A small image classifier, trained from scratch: 194171 training examples.
Rows from block 2, named by matrix and row number. Rows with one number belong to one neuron. Each number is 128 + 32 x the weight over its row's rms, rounded and kept within 0 to 255. All counts start at 0. Numbers have three digits each. After the name is the row's rms in percent of the matrix's.
# u: gMLP up (value half) (model.blocks.2.mixer.u.weight, 256x256), inputs 37-73
# v: gMLP up (gate half) (model.blocks.2.mixer.v.weight, 256x256), inputs 37-73
# out: gMLP down (model.blocks.2.mixer.out.weight, 256x256, transposed), outputs 37-73
u.99 111:141175116111152148118163121153177169076085093117138109142129149114163124094144131167170121131097255128204141115
v.99 104:164135177111105143095139124128150081119144173123135122113108068183124077147083047128157073047138111139105127111
out.99 113:149225103103144104111170122164142120115079110193151160126101090120123101150141133140163191150125080091168152058
u.100 062:107162066081106136176156217131201107095154127095112023130186140148123113179138143176241160193135109147162150115
v.100 069:129113114095135087166129146149134080139116158080101184089141162116123173145087137143109221098104174182092090169
out.100 068:081130135151160166142138084106060157155152109111155114141085140139160125146079102058177150125137164120154057199
u.101 085:140194133113183124161163096132098161119111148138136138096118166148173142084152123131084175163124152155138089122
v.101 095:142115093087163128142139163160188137176157112139155135150140096124148132114064138111121182193130076147093117159
out.101 095:196170088096150141153214156127086108093128148128106095132135109122148139088152143089075102117080198161172147131
u.102 128:071121137121094187122146089112118123133141101131103102145120088091158134125107170171127131176113142159115118158
v.102 122:145114110091140077163170112213136128073135168116100133158135112193086145083116088053111078165153125097196130125
out.102 116:092088173181189086166127153099128172153119118091181142127143113168103160108082122147129100135119107108124182112
u.103 110:146146090144115104101106178174083139131119105167124095066079133154132170176141184118119145148118076087108116120
v.103 110:141115116102126079092098116141111150119177130119192042132159141117169164094070104127168099125142162116100100082
out.103 102:124127164177126084146114211138171057135151147132071139129193165121088121138180129109123027131141085111092105139
u.104 118:099155091135165113156140112146189075137134090094116082209089144158149102139174125120104146114148107118078092153
v.104 099:128119149046129087037167143090111154097104131180133107127089164147191107168092098144135089127106094078162102119
out.104 113:138166089129101055145107115137145159118166161169114113150086168125105111114139176120144167125058169100129127100
u.105 042:066159146186081094094125125136086151102150165156125174121101084162110114077090076120142055099137065122136169137
v.105 053:165069110122110122117115107143165146104158100144136072103131128098113117115131159167134214124120154167195155143
out.105 060:170088087112132138166117180111154195112109163118121116084078051108113148135191135110170136161135100097145103100
u.106 087:151118071145145083106138133078112126167106086157152113078134100104131086120110118171139094151159157131107109127
v.106 087:186089141087099129073146121151209106138162126180104121074102138152104121135194116221209117085110157109107150136
out.106 102:170106120145128163143143123189171176139198148120180085083123151153083149127112139138141104131096098079133122143
u.107 035:101153182139129092085132104132126140191130164115131116121195080136174079128137149120061138156122110121088077174
v.107 045:135101085154182089092149112158132104122146109100129107167143170157111103145161153150135187127124089159107116169
out.107 044:090125106141176168179032193150092130165133099164159169091098126100093172105119094146124109156147167088158159168
u.108 088:114101107112122092148125124150132083080134128106126144158147149104093109156116144230105129090128158134128176151
v.108 086:166129139148145071140119123124148114135161124098074136163107125144175078140153169111172155118059147128111092167
out.108 094:119051124071145172108039170114111147108133207096144084081149144103151135140110136109117107079140121114197110164
u.109 088:137063197180113143082178159083118143131079179136078093095119125089031146135197134119084150166127146118130148132
v.109 087:081136109083154103103173056116146128121154128094137122150099111174119119078119193147095128187151133093125133149
out.109 099:130144116161148115153114133138109089085132092159075084155099182161183098109122124173130112159118116153136122077
u.110 074:130131136133061191072097128057114090097160138138101117140081184105087158079092154131159150159090124114165105131
v.110 081:118088130112164104158079138153158086183124142124084105085074131130085114098145151149157086155178111097159114116
out.110 089:131106116151140104076105224129143066151086136141082094120160169084121138139167124142171186096127101151063128125
u.111 123:089113152161165153113167150108146160124119130117167176141139123176166091119163032119126157075076176122128107126
v.111 120:092123158131064151099131147085109134184110149120165123142145120094165109169067139116193145135180135218128140125
out.111 099:123100141120203126119139142096111129162089134100162109133126142159138130131114155087120104067149103151174144175
u.112 091:135197139131114118157126112157169133135141122116082133095131102076114147127109147144103061130066153128177128111
v.112 098:093074139098101142115021152121059123099120125181178094093133109142124100174106154114164106176114094211160100113
out.112 101:165170143117151136147031073109139153100158122144162154153140115193098164121108077089172157144119113151171086130
u.113 098:169144118150158147115189160136129184119115115021154116161100164165071167084117108169132085081143105111149117106
v.113 096:106100143117161131145202086178123114169115088081105080083114105138096130158146147137000087105106139093103084118
out.113 098:100093171091083083103124128099088164180164114187125161171097103118161107166129126067136160093115155109130098140
u.114 080:075104121113110191129096124180101140141132131145121136167125100164126111148164099137104097126144104135119131113
v.114 081:177202137140088101170134119091141096139156116072193124125122135122143170138118143103089123125175114150119166093
out.114 096:104131131139060150169094159068137134092093138194143117170126131110123160099101134122142135163105175165097132221
u.115 108:117090113124118152083120101144124086138126081122147142141169138141122123065136095084107120143173176127125086098
v.115 112:135144150175143112084088126100105166097129112127124121082180129111171171089129104166096121171121096124114159113
out.115 110:148075107151180194134132119147103064142109138167139110160126097126126188112095164156147160119091128093140126129
u.116 107:118164174109070093079124109137174154102127089182137129141097148130145100167144104136204135158079136086101074129
v.116 098:143141098149161142100168098203182063112146158155115195102120124151133130140096103088189185111089125107099153132
out.116 096:099144124171069075096179121090171136152124141130101136097172075132202169130177134096129143108069122125122156101
u.117 112:144153140081117133115182205141117052095131112096188146060098142131058078109153107077183192132146155080091113145
v.117 117:135111193100092146128136123133127146159057103093179151131139132138129152137132140179121126076099166080058076169
out.117 103:123201197134141127140137158137084132112146160168146090113131174114170145112134188101132145116080193092144132131
u.118 085:130187142104128123117157108140124141136168095141127088174143128147130100175169052115122174120168110151179133045
v.118 081:097106061140191136097059140136178140123133125148129139149069161109097173093144159169186134087102161093192111122
out.118 097:127119111110121120132146082111169131142137166113169093106077085062155183138099097196083156071135123118127171168
u.119 093:139107159069121078143068105162152114115102130126128192158138119122103140171107119117115150101117131103104129111
v.119 095:174116114154096173135124158069136103134126137094108146143100097119176119145209166143139113147129173084096144155
out.119 099:157160136066086153169118103210149164149122132155120155140142117166089160156133203126139079109078169121067113120
u.120 119:146129187146137117100145090113179158108124159140142082136131119123121144071100132100120088094147133136155190141
v.120 114:088131152125131118109101109169145114130137119136114190076162122147166108118118132152142116119069103135145110105
out.120 111:137078122113205088177099172141121100152117140195148160075125123128122143097077099119137104078172146142124142163
u.121 102:068077132159093156107187094164186119129187109057110166123151084092122131161158132100119134099166171113128141117
v.121 120:114117116112147112122169150145082194150159104118139140109116127138071125139115171073110149123127162184122088076
out.121 106:142097174118148122091068105183153185146066091115123045112114087143142097091099095141136126159106119140153200139
u.122 045:168138144133120097141122148073148142120085131075176132176123119069091143130100089176119140125122128124193098137
v.122 052:184128135127109122126125153167155139088168155104085115164194079138128176119142146139192129152093117170133168112
out.122 052:121134105063120162124127088110175157152169076142149133111124154124160078163103147096126116055058103098108126159
u.123 103:146103146071186105119115109080094162152079163177059121085151083148135152137104104197124142117104152132084148094
v.123 101:085113157140167093103141122133165132141051092100127091160113125143145091140141143115073178158105123137159146134
out.123 101:117108090114115144098125172156074159138192109095161206128113161120168127117095186122151115080168123132102122179
u.124 040:188188102099088123122172112160107098142123088102078134097133196153102102142138074163118107132147177142087146150
v.124 051:145114115096136167163149161145087109119188130141157078104133109121138154149112162096158131094146147154091140159
out.124 048:110138106145171115164107178083066173192175182085114115188123156122098148095157098140113177125177136109109112096
u.125 119:168136123134105086063064156072145228135123130055157220163142147110139124166115135138079132102119086099146092124
v.125 110:192123140158154136086076097108130176118127183111142177138132131157149186062120180146156141123140126136102096108
out.125 103:205126127139160135147132144161139149127100122117162119162136212099098202169086137129146188165163122168125132158
u.126 064:174068113141124116055126132115115154207135166147140142140113145136156129166104124092078081141163113174160106139
v.126 067:095191162160109074145158175135152166122105107139120139102100143112092208117128144160080081135119113152139101178
out.126 077:131213090143071074161127083097122060130147112150144122203153132110131100076117140153168131119186145121163169174
u.127 122:096175143134113152078118143077134167113049096137098126211116217100088121083208107169067187175217167122112148139
v.127 114:066089106071152085083116102123097151139079136118098138099150187163129099119121066100099149134142103206156158131
out.127 109:151133046171135144177092122217151074160130121106114112103143143138070185150112119122146151064078135051167133072
u.128 117:125156147088160085145119121118164108118120120170105177110167115163134108073106081135077168106210095104138137187
v.128 115:095170133190203141143125146099133132132069100145090103140137127134132123141106149134143182141153117198155112145
out.128 111:149074102098131147142198157108155089125092112065116149105152093169152132147163115158138131103128135107157110121
u.129 125:083140119131125151100116155094103123123201113122109145131129087132087118183153162122130092194131105103163085109
v.129 106:131081111102140114164148166158126096093091093163173159116142150166110103146103140185080118115153177076133161107
out.129 094:075096049129086145163166103160129203094148139140120144152113166155078108115160210100118100153158036143170110103
u.130 092:146137128136109130159158109149150176145140102112116111108166108127226071098164155119098188159153123145128094096
v.130 085:159148135123124109137092132120145144153148110096157101118150120127130117177112156127115141051126116108059145108
out.130 098:172100121159095147156094152124105105086169109082048155162149147144189129111111162132136112162212184162150100112
u.131 096:155128152083102144121139179121117144159163114117160059167155123117169195074090158113184113098099113102144088121
v.131 107:054133098136129173117156113169123164151125121157146115168129127122166057122116144158098096126170087062210139111
out.131 107:013147157123126093130146144142199120122154113135120155141134135172083089160156135101100103116207118153145131174
u.132 104:112111125132121119102147148144054178075120196155140102116154180105061116117121163122098089155128139137115138183
v.132 097:111188115167112130175083087074094094131159095124062078158125096192166186103147133121161161143118119134129167048
out.132 105:210127127062138053193110112171141144140146114138075116140114108104104145164105184144173110113135110111125108043
u.133 091:159079038093112091119153192198117141154087124133135139076168150158115157124134106088165127164170109094123068131
v.133 091:091152132137051125120146141174117159102087114116155218184085143089120134165161084089155100128123107111147088112
out.133 095:114105162103061125108154100116082144191153073112123104190166086133155119122107155117146123133122085132117164146
u.134 110:186152114166122099151164162099116154109080135104141128129120125109168097155161103187091170137104107108181034130
v.134 115:179102115134093116157134196136122106080149193153148155159106102160152172191180152123187181192102092114122127110
out.134 114:139072071062135127145152157194132108155143104101123174116130089067146119143104137166164146095140108054189172120
u.135 115:091154123033199119111146103152146114151140152099112163164125129114145094123130218073115059115086135105125114120
v.135 120:108104112089188107166169161150137095182113085138163073092154130128190111119128095154171179142091098137083103129
out.135 102:160124167138096154159137098156115128124149165141125147157088138145124107141121178135150127106097113055112122132
u.136 060:172144120174076134159027106140188107154086124174144059072101145160145093094191157139173123146110178096158098151
v.136 068:096151100181136117144114095175140114125117089037147145134087108141091088098099111111165100112132139152088098115
out.136 075:164164095097103110139182168085122105127152153105162138121154105109181156151123168139137123173109159162140062123
u.137 107:052105135166038107126124163126131080118177128094132103120129166122144160177141203084136070070102044116166128155
v.137 105:167120135137143120153148141138174063126128126126111130132080124128157088127141127133106165138021162146081130131
out.137 103:116213111127114137104125086152075124036114138116141152051127113164127139132142102163080153077169147120158165083
u.138 115:071119170149130186159136076139155140167129126082095083143122094166161130149042107177140152081095203160129095126
v.138 119:114153180100128133172149121060089166142089091074143130146128080126147185135085155119112152174129047155167090129
out.138 106:174131159165199181122146067097120133144107143086141102137086125053143090099098119126148171139133140083166138122
u.139 095:125092122152114073177156095157111122066158113112101130166098154159134123150157116136152096165055128147101132110
v.139 091:100144162114106072125151143151108132076146155070140118142137110140131045117133085132126106126128135139137124153
out.139 109:060171083116114168106141177075125158164128086155064105093136167135107136120169169190115171134133085080172074209
u.140 119:155079111062048125140058056156097107167201144159080083145079177116134117170182152109129154119171135139143105046
v.140 112:131193105176110122105076141157179167109144116173108111148133142151153072127162116150130112136162125132118149112
out.140 116:158155063106180134107110159080122105129148120110105130149110141155118139159143060127125110138122163143159197104
u.141 096:095130107100132117144131112070168143117105153123139162147133111135133159161172191115151117135163072129113107103
v.141 105:084136036088158135129152162138141073195147130164131140134119114174147111126118120128094106110132155129087140128
out.141 110:141127081133159153112103140127127176140195161149158167094077156098085187081109132129074101148122184115066150116
u.142 084:125111082097129135142077106137109109115145122108152171121182117121154137029168142113139134074141129109127084178
v.142 074:162142137105158076081139111125178183131116117149092128136132179142095181103124062096128107166119112109074076160
out.142 095:110147101111132119107150157182169195135133120090111130114064052103176123174078102135102176113075190100112177118
u.143 113:140138185169142132128097085105102120133082107107185079119130105119113161109172140176155121203123176147150136121
v.143 100:109124124118170150197091141127160136143130150168140070093149136116156138239141097139134108098133132088118073112
out.143 112:151091137116093109201170115102191159112202100105151120050110148135105107130147117083180181182119122129119092116
u.144 100:122143102120108100125080104163109106162111097083147125138121141126161088101128160129150119108150161132134101128
v.144 104:153093077064132103102102144107143136084100068093080108118100122126146138132160187152146119193111115112124089131
out.144 107:120136111138147094064172105068103128137095066096115109132099096118058148130123116128131175139164163134139130116
u.145 070:071174118122137124093123131118128096079107164151093040073144180088166153128121176124111138128149193120169206125
v.145 065:147091144136147180054139175134168113136173116126177076176094109106147118107035175164128152147143043161093116110
out.145 080:171158131095097145173135131128109140170141130089174176092111127077104163135090176134063191113108117096126132095
u.146 036:147098147130069064104055147136067109123106124062133129111198166125113146129166154160148196169146184161108166072
v.146 041:133154166073149134150154095111126115089089164153116118178192103191142145154138167144152135174154145131102138179
out.146 041:096099098096116130205156163125192156166129117125094134135068124140137159116130102114098112115104040162105114128
u.147 117:103204083162116113152096086120204148145122117028082134144108149133147155085145111135115166072116106150118111198
v.147 128:213090170096148159098102116133164114157188140128168125138156144173173104132147106144151137139163166112119087193
out.147 110:130092171184140105104147094126112083096088076125107140123169146177140158151121119147111150125063125102171117121
u.148 109:135147116181097185073080084110174139166090027121144121128096098110169161163125103163089133128154137138096116073
v.148 112:079151087177118184112182116118131118083114169118126142153149134092154128178150081162140079081113130094174140139
out.148 112:143155119117165156165213132140123056158118080126118110189162103131114086184155137105100081097177084091142115132
u.149 119:112111149153099165094108121097169121151154121129155076139104153080157133183132114179156156123156101155125128153
v.149 110:142095119184118123121128119089141102071106140133068086141140094086047164097093208138107141107149143126102114144
out.149 102:091082102154119094153138112192106146141166096174109149152096135133116115157092136163102085142159124132143152099
u.150 093:104129207117125172125093118171176110205143143149036118098173136062150193147126088130121090106090126178129151198
v.150 100:214117153111120114143052215190155153139097114127131099081123132102151163165120141157111113125120127187109181104
out.150 099:147169058179126103126172143142115122157133110162147146099172111098107069175131163107127167082122124107118066142
u.151 110:120100100183114087100120124138114149146093096164182157101123076112118099163081113108141143130120108155125144222
v.151 104:139174153112132068169130137088088133146140076110195140114165128147169111154142134164144119113120178096166143156
out.151 107:121182113100142159171121145163113131152143140176118146091127184159088189182133054134181124165137126129111124209
u.152 074:150121130120127112104113137112103073088137083161152114079130106137120118090109131113107147119094154133129109146
v.152 082:085151088165135130122073137105131128160180112123121064159090150156125112133135110138116144039079168162136131190
out.152 091:151103097142145130171121102139138122100106058149135063091149132151131180113096163122167129159105073143151126127
u.153 123:096095139119072165143148137167142121127098158110118102215160124164112119121116122115164157159228155194055113077
v.153 112:157152122146106110088112161079123123169142131196172115103041190096087094192124130118142131214140133131144159106
out.153 114:130115134113086140106119098105187124121066074132138151122117116124129144073163155109186141108152150132095120078
u.154 123:105143138102152127132153139097115122094157103176080089119172139124141210080102136128129076116062124095126150129
v.154 111:154118118111126132159177156136094188070121085120145105133115160117117104047103173093085205176139058117124170132
out.154 106:076122113120121101082088166135093135177140165159174164130131169132113145135141182141114095114119094128061142139
u.155 116:088057147168111145179201099141089146078077106128108104147152178135082149064112064130128173150095142108119122123
v.155 115:136108176154110160154125085113087102190188179171105169126116087109150095085140198154099119144168157134058130123
out.155 112:136115114109120161116123096099145099162130163168103096076130124173157117108149125139119047172156150171159126096
u.156 100:123167098113078128080074127151073143094098153145164166108138179164100192111125111059067105149116176140151097124
v.156 093:145152118028129135140074133100089138102105119169091151117125169113090109107175144131126085121099223184122100132
out.156 104:154146177157164096118077101073112093171125124094142150130165100140132093118082101153197099132124095139141132073
u.157 120:110143083077089083124188116105081173174083090170098107142098111143110142114111154125151119096129092106176146108
v.157 118:134143168108100110056111124104088116120119053157120106096122206095137135149117120169096086138119094185143141097
out.157 102:115153146070152152132087073152076168116141154096154165136097161130136194075070108138118125076130115113136126099
u.158 098:172147135136121140129119097148155120135155107173139049103116148139141058182098131137117107183086107126178121118
v.158 097:125114091098141150133150150144061125116100087194147104148148132109142137168138102149165134107135145073138170198
out.158 104:124176122054088219115132159112140076127155103114067165076124160158155153148154151111177152148135134125162062118
u.159 058:102115075134087119111115095133080088142136110152175076184095077083133101143143169163156165138146172178102155114
v.159 058:214087089131154108136078074183100102174095121091130132128093113126055117211103127122141154131142128185154143146
out.159 072:120107090059135113178085144078149134122117128100153159124147109095112143120135073173165113144145146135132095167
u.160 114:082172140086112146133184121058177172130167102096112159053082147148141085128062088183095169161119108098097139148
v.160 122:078195162105133148119149106110085112159144102125076198152092094129159089159155178185137088111155154149154135128
out.160 107:138136109196141231130100089156143124135078145154117161167086127124091119099175126092091170169116165121130132127
u.161 067:100095114102098087119165107033161115143117142127160126151094158144135147120090048122117149086092072135079183069
v.161 072:096123079146134154090069108159159086196142156162132121185134133140178106078168151168113113115057147137069159143
out.161 081:105147121141184085134156134118113115143178123129095151091112177160138077108096141104140118122195153122110124178
u.162 113:163114143115140128118101098116112132139114138106132100102117104162105159154027159092084126204099103115107102138
v.162 098:126134209163073148134136082160132092070104161149143189173166068073121084158152141118147053080157096149146102142
out.162 100:134156098151139112116126105118144158169179144115163143209075156148134130101097088134139123086188125146118157117
u.163 118:082181141184160135083176155113118142133133124086195161141134166090082151167145069138081122074125101165144171103
v.163 114:147149127076091102110076103111161150116136123123123113128104116116166082159147159133163119142093120135141085131
out.163 114:054125166112144112138083107154166136144168179110119115083091114161157111098111087132145163150135147083127149054
u.164 061:115157140140118174095116103147208139090064128155159174147158099136117165150155093114164045123183117124102090130
v.164 056:140152143080169178158138108101103056087164094104183160139095168078097144167177117154110152100090151180097125158
out.164 070:110123144111118129172109112112142083187177126096111100128078150074126149107141120192122157194179144090066112131
u.165 124:061145117061147152145151155129125069145084091128126152140119085146172137117112118133177090128088148127165137101
v.165 114:168146197052140078120085163130160136162117165137115092162125159112140118145105106112097121077138079155126133119
out.165 109:224112152162111160087149110123164159133149179127162116146118083156143176148110115110167183117167106124134069168
u.166 105:143134094149123086130158078082125168176138098125167146144103157163119156115128109129114112167100069099139157089
v.166 099:189169097045097124086087099186157117129168099162162123076085155178145092129134159082124069180095115107144113171
out.166 103:171118158069094184091099164132138059116137137106097117076182158093143115180166124171132115154071182055146121128
u.167 080:120094118163155154136107149079122191147140163094080130131120101134142149160169172135108127149082151136139126137
v.167 086:095119099132128099184166129088117108168119124103045189096155143107111129168136133133092136156101131107132171130
out.167 086:095129134168099179132070143122153131117150194111203097112028124102152127157126101089155126110116154084137112038
u.168 105:149167084155151072174100149159176114134121130116082144132096085187103135117169185112107111119127137111158116118
v.168 094:163116127083162159103098183090120168158130088130191084132126117096124180092146147122099114166153126132129116122
out.168 112:112118081159103099096132149093134098126153184122148148147146157116103092138155103104169152085179149128095183148
u.169 110:098212135170113092124097109085106164088124144139134122151112091095127170105188153123092142155098158136189174096
v.169 112:092139072134162135104117072155192167219155122148124132101115110132143109108056124140146082122154149132147174117
out.169 107:072083128151081135168135133136126140133156119073128084166133100149137163163094135127104130201110118157192155155
u.170 119:185085108153169040141088139076145134166072117164148123112124121139102141122093188126119110147149068102041098115
v.170 114:128133118094123094152125160102181129089063117095095063094134115172114108064147116124086103162129146159184108134
out.170 111:152090164131196166133117124136114216157101076133123156106133083155165065099089105110122137105179103090098153163
u.171 094:129102133162146147152122128131175090146117126164146157119082161109135143122105145120121166090195146146169165153
v.171 090:114077119122073167142138081112057150125129144091113147115103172177167149148134139139099131148119146113150164135
out.171 100:172151085085093141067124158117116148144138075142132135084124138072114156104190132097114164157112112076179182100
u.172 124:152090122118165107063081099125146105101151125169118159134116091115186143113077206148154097122094083113100111165
v.172 110:129133138133082147180128110158099084092042119117081087099068136111121117098116114107040147097178102107214143115
out.172 104:122057131106144125164108190147143146193130125073102175093063133171121213115164102110101118090115126090108178179
u.173 095:110047116136074101129118166154166099069061100133086187136134127114086170148126118093064085113161128132099182181
v.173 099:180116121095134141137136102075099127147141118129192184105177141134141117073093126114106105148125114102152086116
out.173 103:191141132145104147183168081133127139154175139140110131141032135118132138090100164151104153132175095171191057134
u.174 117:087141094177121206148103157127133157198185153142115172116141154070155130073129157086116162136201129173114112136
v.174 112:093142130114155113076150109110172156177092130163062111097097130151157145085118123102113067134065092078121106110
out.174 102:077175119093065127167110097104158109086152131109193158177180160142114096068191098106144122147150113159155151173
u.175 079:087158145077090107116152180151132155118191107095109142157094090189133175147091127096162196118117068153154163091
v.175 091:102147133142092124112097114117094086161156094088112138129112133160196119108138130143131097151101084150087074142
out.175 094:138168123124140174105147118143078170135107124139153146188172125109113119090160109180134079118127115105094112148
u.176 084:148040206153121201124114113142170132158174144115109123068165143082133166110123112141219157163094168214103159096
v.176 079:121127128127145130157140124179177114189208092122131106080078165155121115125074148186110185096146134103114145136
out.176 090:108169102031085127096134156080126122181098118127158095172119121062122141137130134175074149153136084102130129114
u.177 067:073113185140203088132087161133113176135096128142144094127140148105128115129121139108139138105180045143131205089
v.177 073:129104101126124138129116155127124138174154158152153139162070188135103136102101052099089107118098070149161187113
out.177 078:145141149130108065126090092148192126117106070142135113128109120078142109109089129125143115194141180142159114175
u.178 115:043088097096183139151136134169125128068088103148122159144151122187121137102149151113196085100143097131176123119
v.178 113:135130172177112159168175177166139146121154102126085141119145095096159133112084164146139058143133097180125108147
out.178 101:092087105141163163074112117113065085076140092170124146102129100099167129139143117162160116129134074123152147099
u.179 095:123160074103073122135123117180118139157083173172158109154094110136144185137123195085167127156163147174137122131
v.179 099:123157137155093111080126150164145134131088153085127153080141109149092117149075130056130145085100106152049133145
out.179 102:165113165111113146084137129114129150107157140087130097072118082140175170093138116181152111131109171107170148090
u.180 121:183160141101187087121135151128171127162136150170092150112085116100135123142173119166110114147144107123112114154
v.180 118:157082168128105195107160127167125104131143140128145139132159084055103118134152132147115153127091188124073162134
out.180 120:111129136172168112094104060129065061158153119136103119075056144136158125097116076120133133135100137164156109043
u.181 065:158158167213112104117159158225123158117131109140119110105171119124143109076125129138131123089119127094120085093
v.181 064:124140120144106121154124121122134083164141180213168089155137166134103045119100126128138134166172133089154124115
out.181 066:103100100036143087213100117145115104118134142137092090197171153160079119117112138170199119153138103100127151135
u.182 079:142095177079140111128099076111116076157069095139092135105149170111134095134117143113193127210113146190129141135
v.182 087:136102115083095119119103121080111162107128152088136108096115134143181151121103101090135138175108107145137174120
out.182 087:137074158122053193124091101166140069165095140170075130092167113105178155091085093135137120106134148116113138076
u.183 100:062122141187109124147090151095074116128153129082124079103167128144149088096190089158058117090123146104116122144
v.183 103:096080074098126137086132179179132105098122177128113153152127107135168117131162071131162132066102104124128134071
out.183 108:138121151103151134106136130099142130112198134146133167143188114181212107094080139185126146112149131160109090141
u.184 127:159166118108105127124188103151080108064136098103127154195089092136148174098159138123145079147123167130131192082
v.184 116:036166132133143139148133136165130128156086139120073087121120083151142127104048088127127143066133119134111136132
out.184 103:111076107142144119114123145153158143096134150158101133125138136094120149133157128066159039121120142109110146122
u.185 104:114088162092116106094085137116131134140136149128133116086132088121141102152077101103161094133144170096104145090
v.185 104:099108134114144096126086090126133131093149082136186103056143136110130115193223122139112120138140123078161128084
out.185 115:145100138093136137161117121141169166103096118134174083141111136142139182082141148148074157133173156102138039112
u.186 101:096080157115089088115096063140123135094161157117093149156106151123123110133122150054132104052128089119076149165
v.186 103:172125090040125068172125104106151129141075078147133095101080117100163118116084112174125162154114129167125188119
out.186 101:084079153164142124101151098093106114122151137075144138144114141134137096158132165171067089125086140104153110147
u.187 107:112093136137112112159109142164176189186143086092119125081138109131136114078110123116077161193128106086088168171
v.187 113:126108109132128165148168096138124097089104123193138177105144133115131088060163153131144166172089140123201129145
out.187 113:124138073145106109138161058126125151119119123161096109150099063111130179142120192131117150161130121088168115146
u.188 083:107156062138146106148169162152137094142153118134108105117169135144100193143131144097149126148125131130134127086
v.188 087:149090150093160149178113129117141155132157123149177203110164161177131124140110131105165115141184122145123100077
out.188 097:135143166159222167120152098117175114112077162117137130176100111150131141100121105135161137114131105106170160161
u.189 083:130151108107137108167081143164126118140140100145163085092106139093162108098148142139118129130131164124214112083
v.189 089:138145097150150116120099181171108122134144117177197116167157168206108170134129136179088118102135142134145076175
out.189 098:123126142090125140085104130161178084148113090145117137161111190077131134158106137153159177111101121138160114106
u.190 101:117133139114115119143114137079149116108148120157085111142180150109115142131154166157123189078122121099126076119
v.190 095:166120146111143093121188082140122119090107178110126104170115140153157120103119137131105171120109074100158111164
out.190 114:131140119133156128118062057153154148101139098135158119140160110100154138120134104114104093126105149119092132169
u.191 103:135104096144112051133142092124145081102125133134064147107095170152155132113167146115147164147131103123027187117
v.191 107:118111112125070128103141057135109100121142110154127087201145161113168106185136162153129119101117157146193098134
out.191 120:092118142114128133145194156163101163133108118103030071142131127099124119198187137157124078134109162126143118149
u.192 110:138168080165062088160109071071109194154168166048174193177172134158104176136087144138131083123100163123159107028
v.192 121:162134127062069083122114140108118116144137135105098174153115139163167072148094185113092165137142150060143127091
out.192 113:153149155130081171194124123146080156095106089161099096168122096106171126129076152129107126147085152089118153166
u.193 110:141182119110113123126165174125089143174138097114107145092120084141175125112123102130154142144120100156053113126
v.193 109:187152120115184085141173104076129170113106163098151150134085149138147115101082128177093136131149135098153132082
out.193 112:069153162083138110136141184124118132086167139157120156150179123134170116047073142122146185126078147096141126111
u.194 082:115151103154080126116185069063150117155120077129141144128133180074080109149094127137153079135124081042117198099
v.194 067:077216134146132138132099113118173093104177125082147153169089125144142110164178148099189059143161112099119119142
out.194 088:142114112121137102143169169159095096109141194128165103133087106120090149164177149117143180142126142161102087134
u.195 111:114099102119137129128154128117118118159038150166134115162153119133070212120146096086117150106158072076150159091
v.195 105:130150152150142191090143138098076139086121176211135108173119106173086173182068148127211082119103157141108158151
out.195 098:129134081089132155070109120125101134133111147077161096161167078082161117142115123102123141136121079146189119142
u.196 107:185150100164125080153133052128108150115110069135134118055124107142090099149136129117175047102183183053154153171
v.196 105:128193115152164195109117140126109136105121113132170159121066113112112181146155167094071139147145089146103138164
out.196 115:124076141085110105141117101153111139159141158134136116136105130069152108142137116135099108136130123152121128116
u.197 087:083068210106071046130134162118131146068113098139126152122101150118126181123094187170110133124101151107119075166
v.197 094:134122120122127103086129184096076169136160081114151114095069112098150129117163118135191155105114104164102092130
out.197 093:115113183164097134162163094161165133101128171163098141138128172067073079123073156086127103070127113118109104123
u.198 120:097143101192154190105119109194173156155142137099165076128146162109102183200111065178137176126105153125095142114
v.198 117:110179134127181117154110110123110100140116124143105106137095140114155117130108153078162141159148123087152156121
out.198 106:121118133098127123080097175090108061140152130149123131153148122133149110113134132146227164152111170168143095157
u.199 104:122086118143134154128083112175155059118186082177124095144165141122114150167132161115122176106049178144126090111
v.199 109:177179083119108173146049142113163133095117171162132137175089075178125107166135159129096122047125106109160116127
out.199 109:128041121108114098124083142132115193160158090097087080087064103148157153118170218077089123168115191124110096172
u.200 116:145149177102070139139131078087163153145111088126097120126159146079082186145148140154130129162161110117170124165
v.200 117:105132094169113134101179077129106117123105117114074180156123107138134097170134104140122099085079220127088171133
out.200 100:107102123124179138062131104189132112169148161148125096076092137091148147140124095155128168116108152085084120169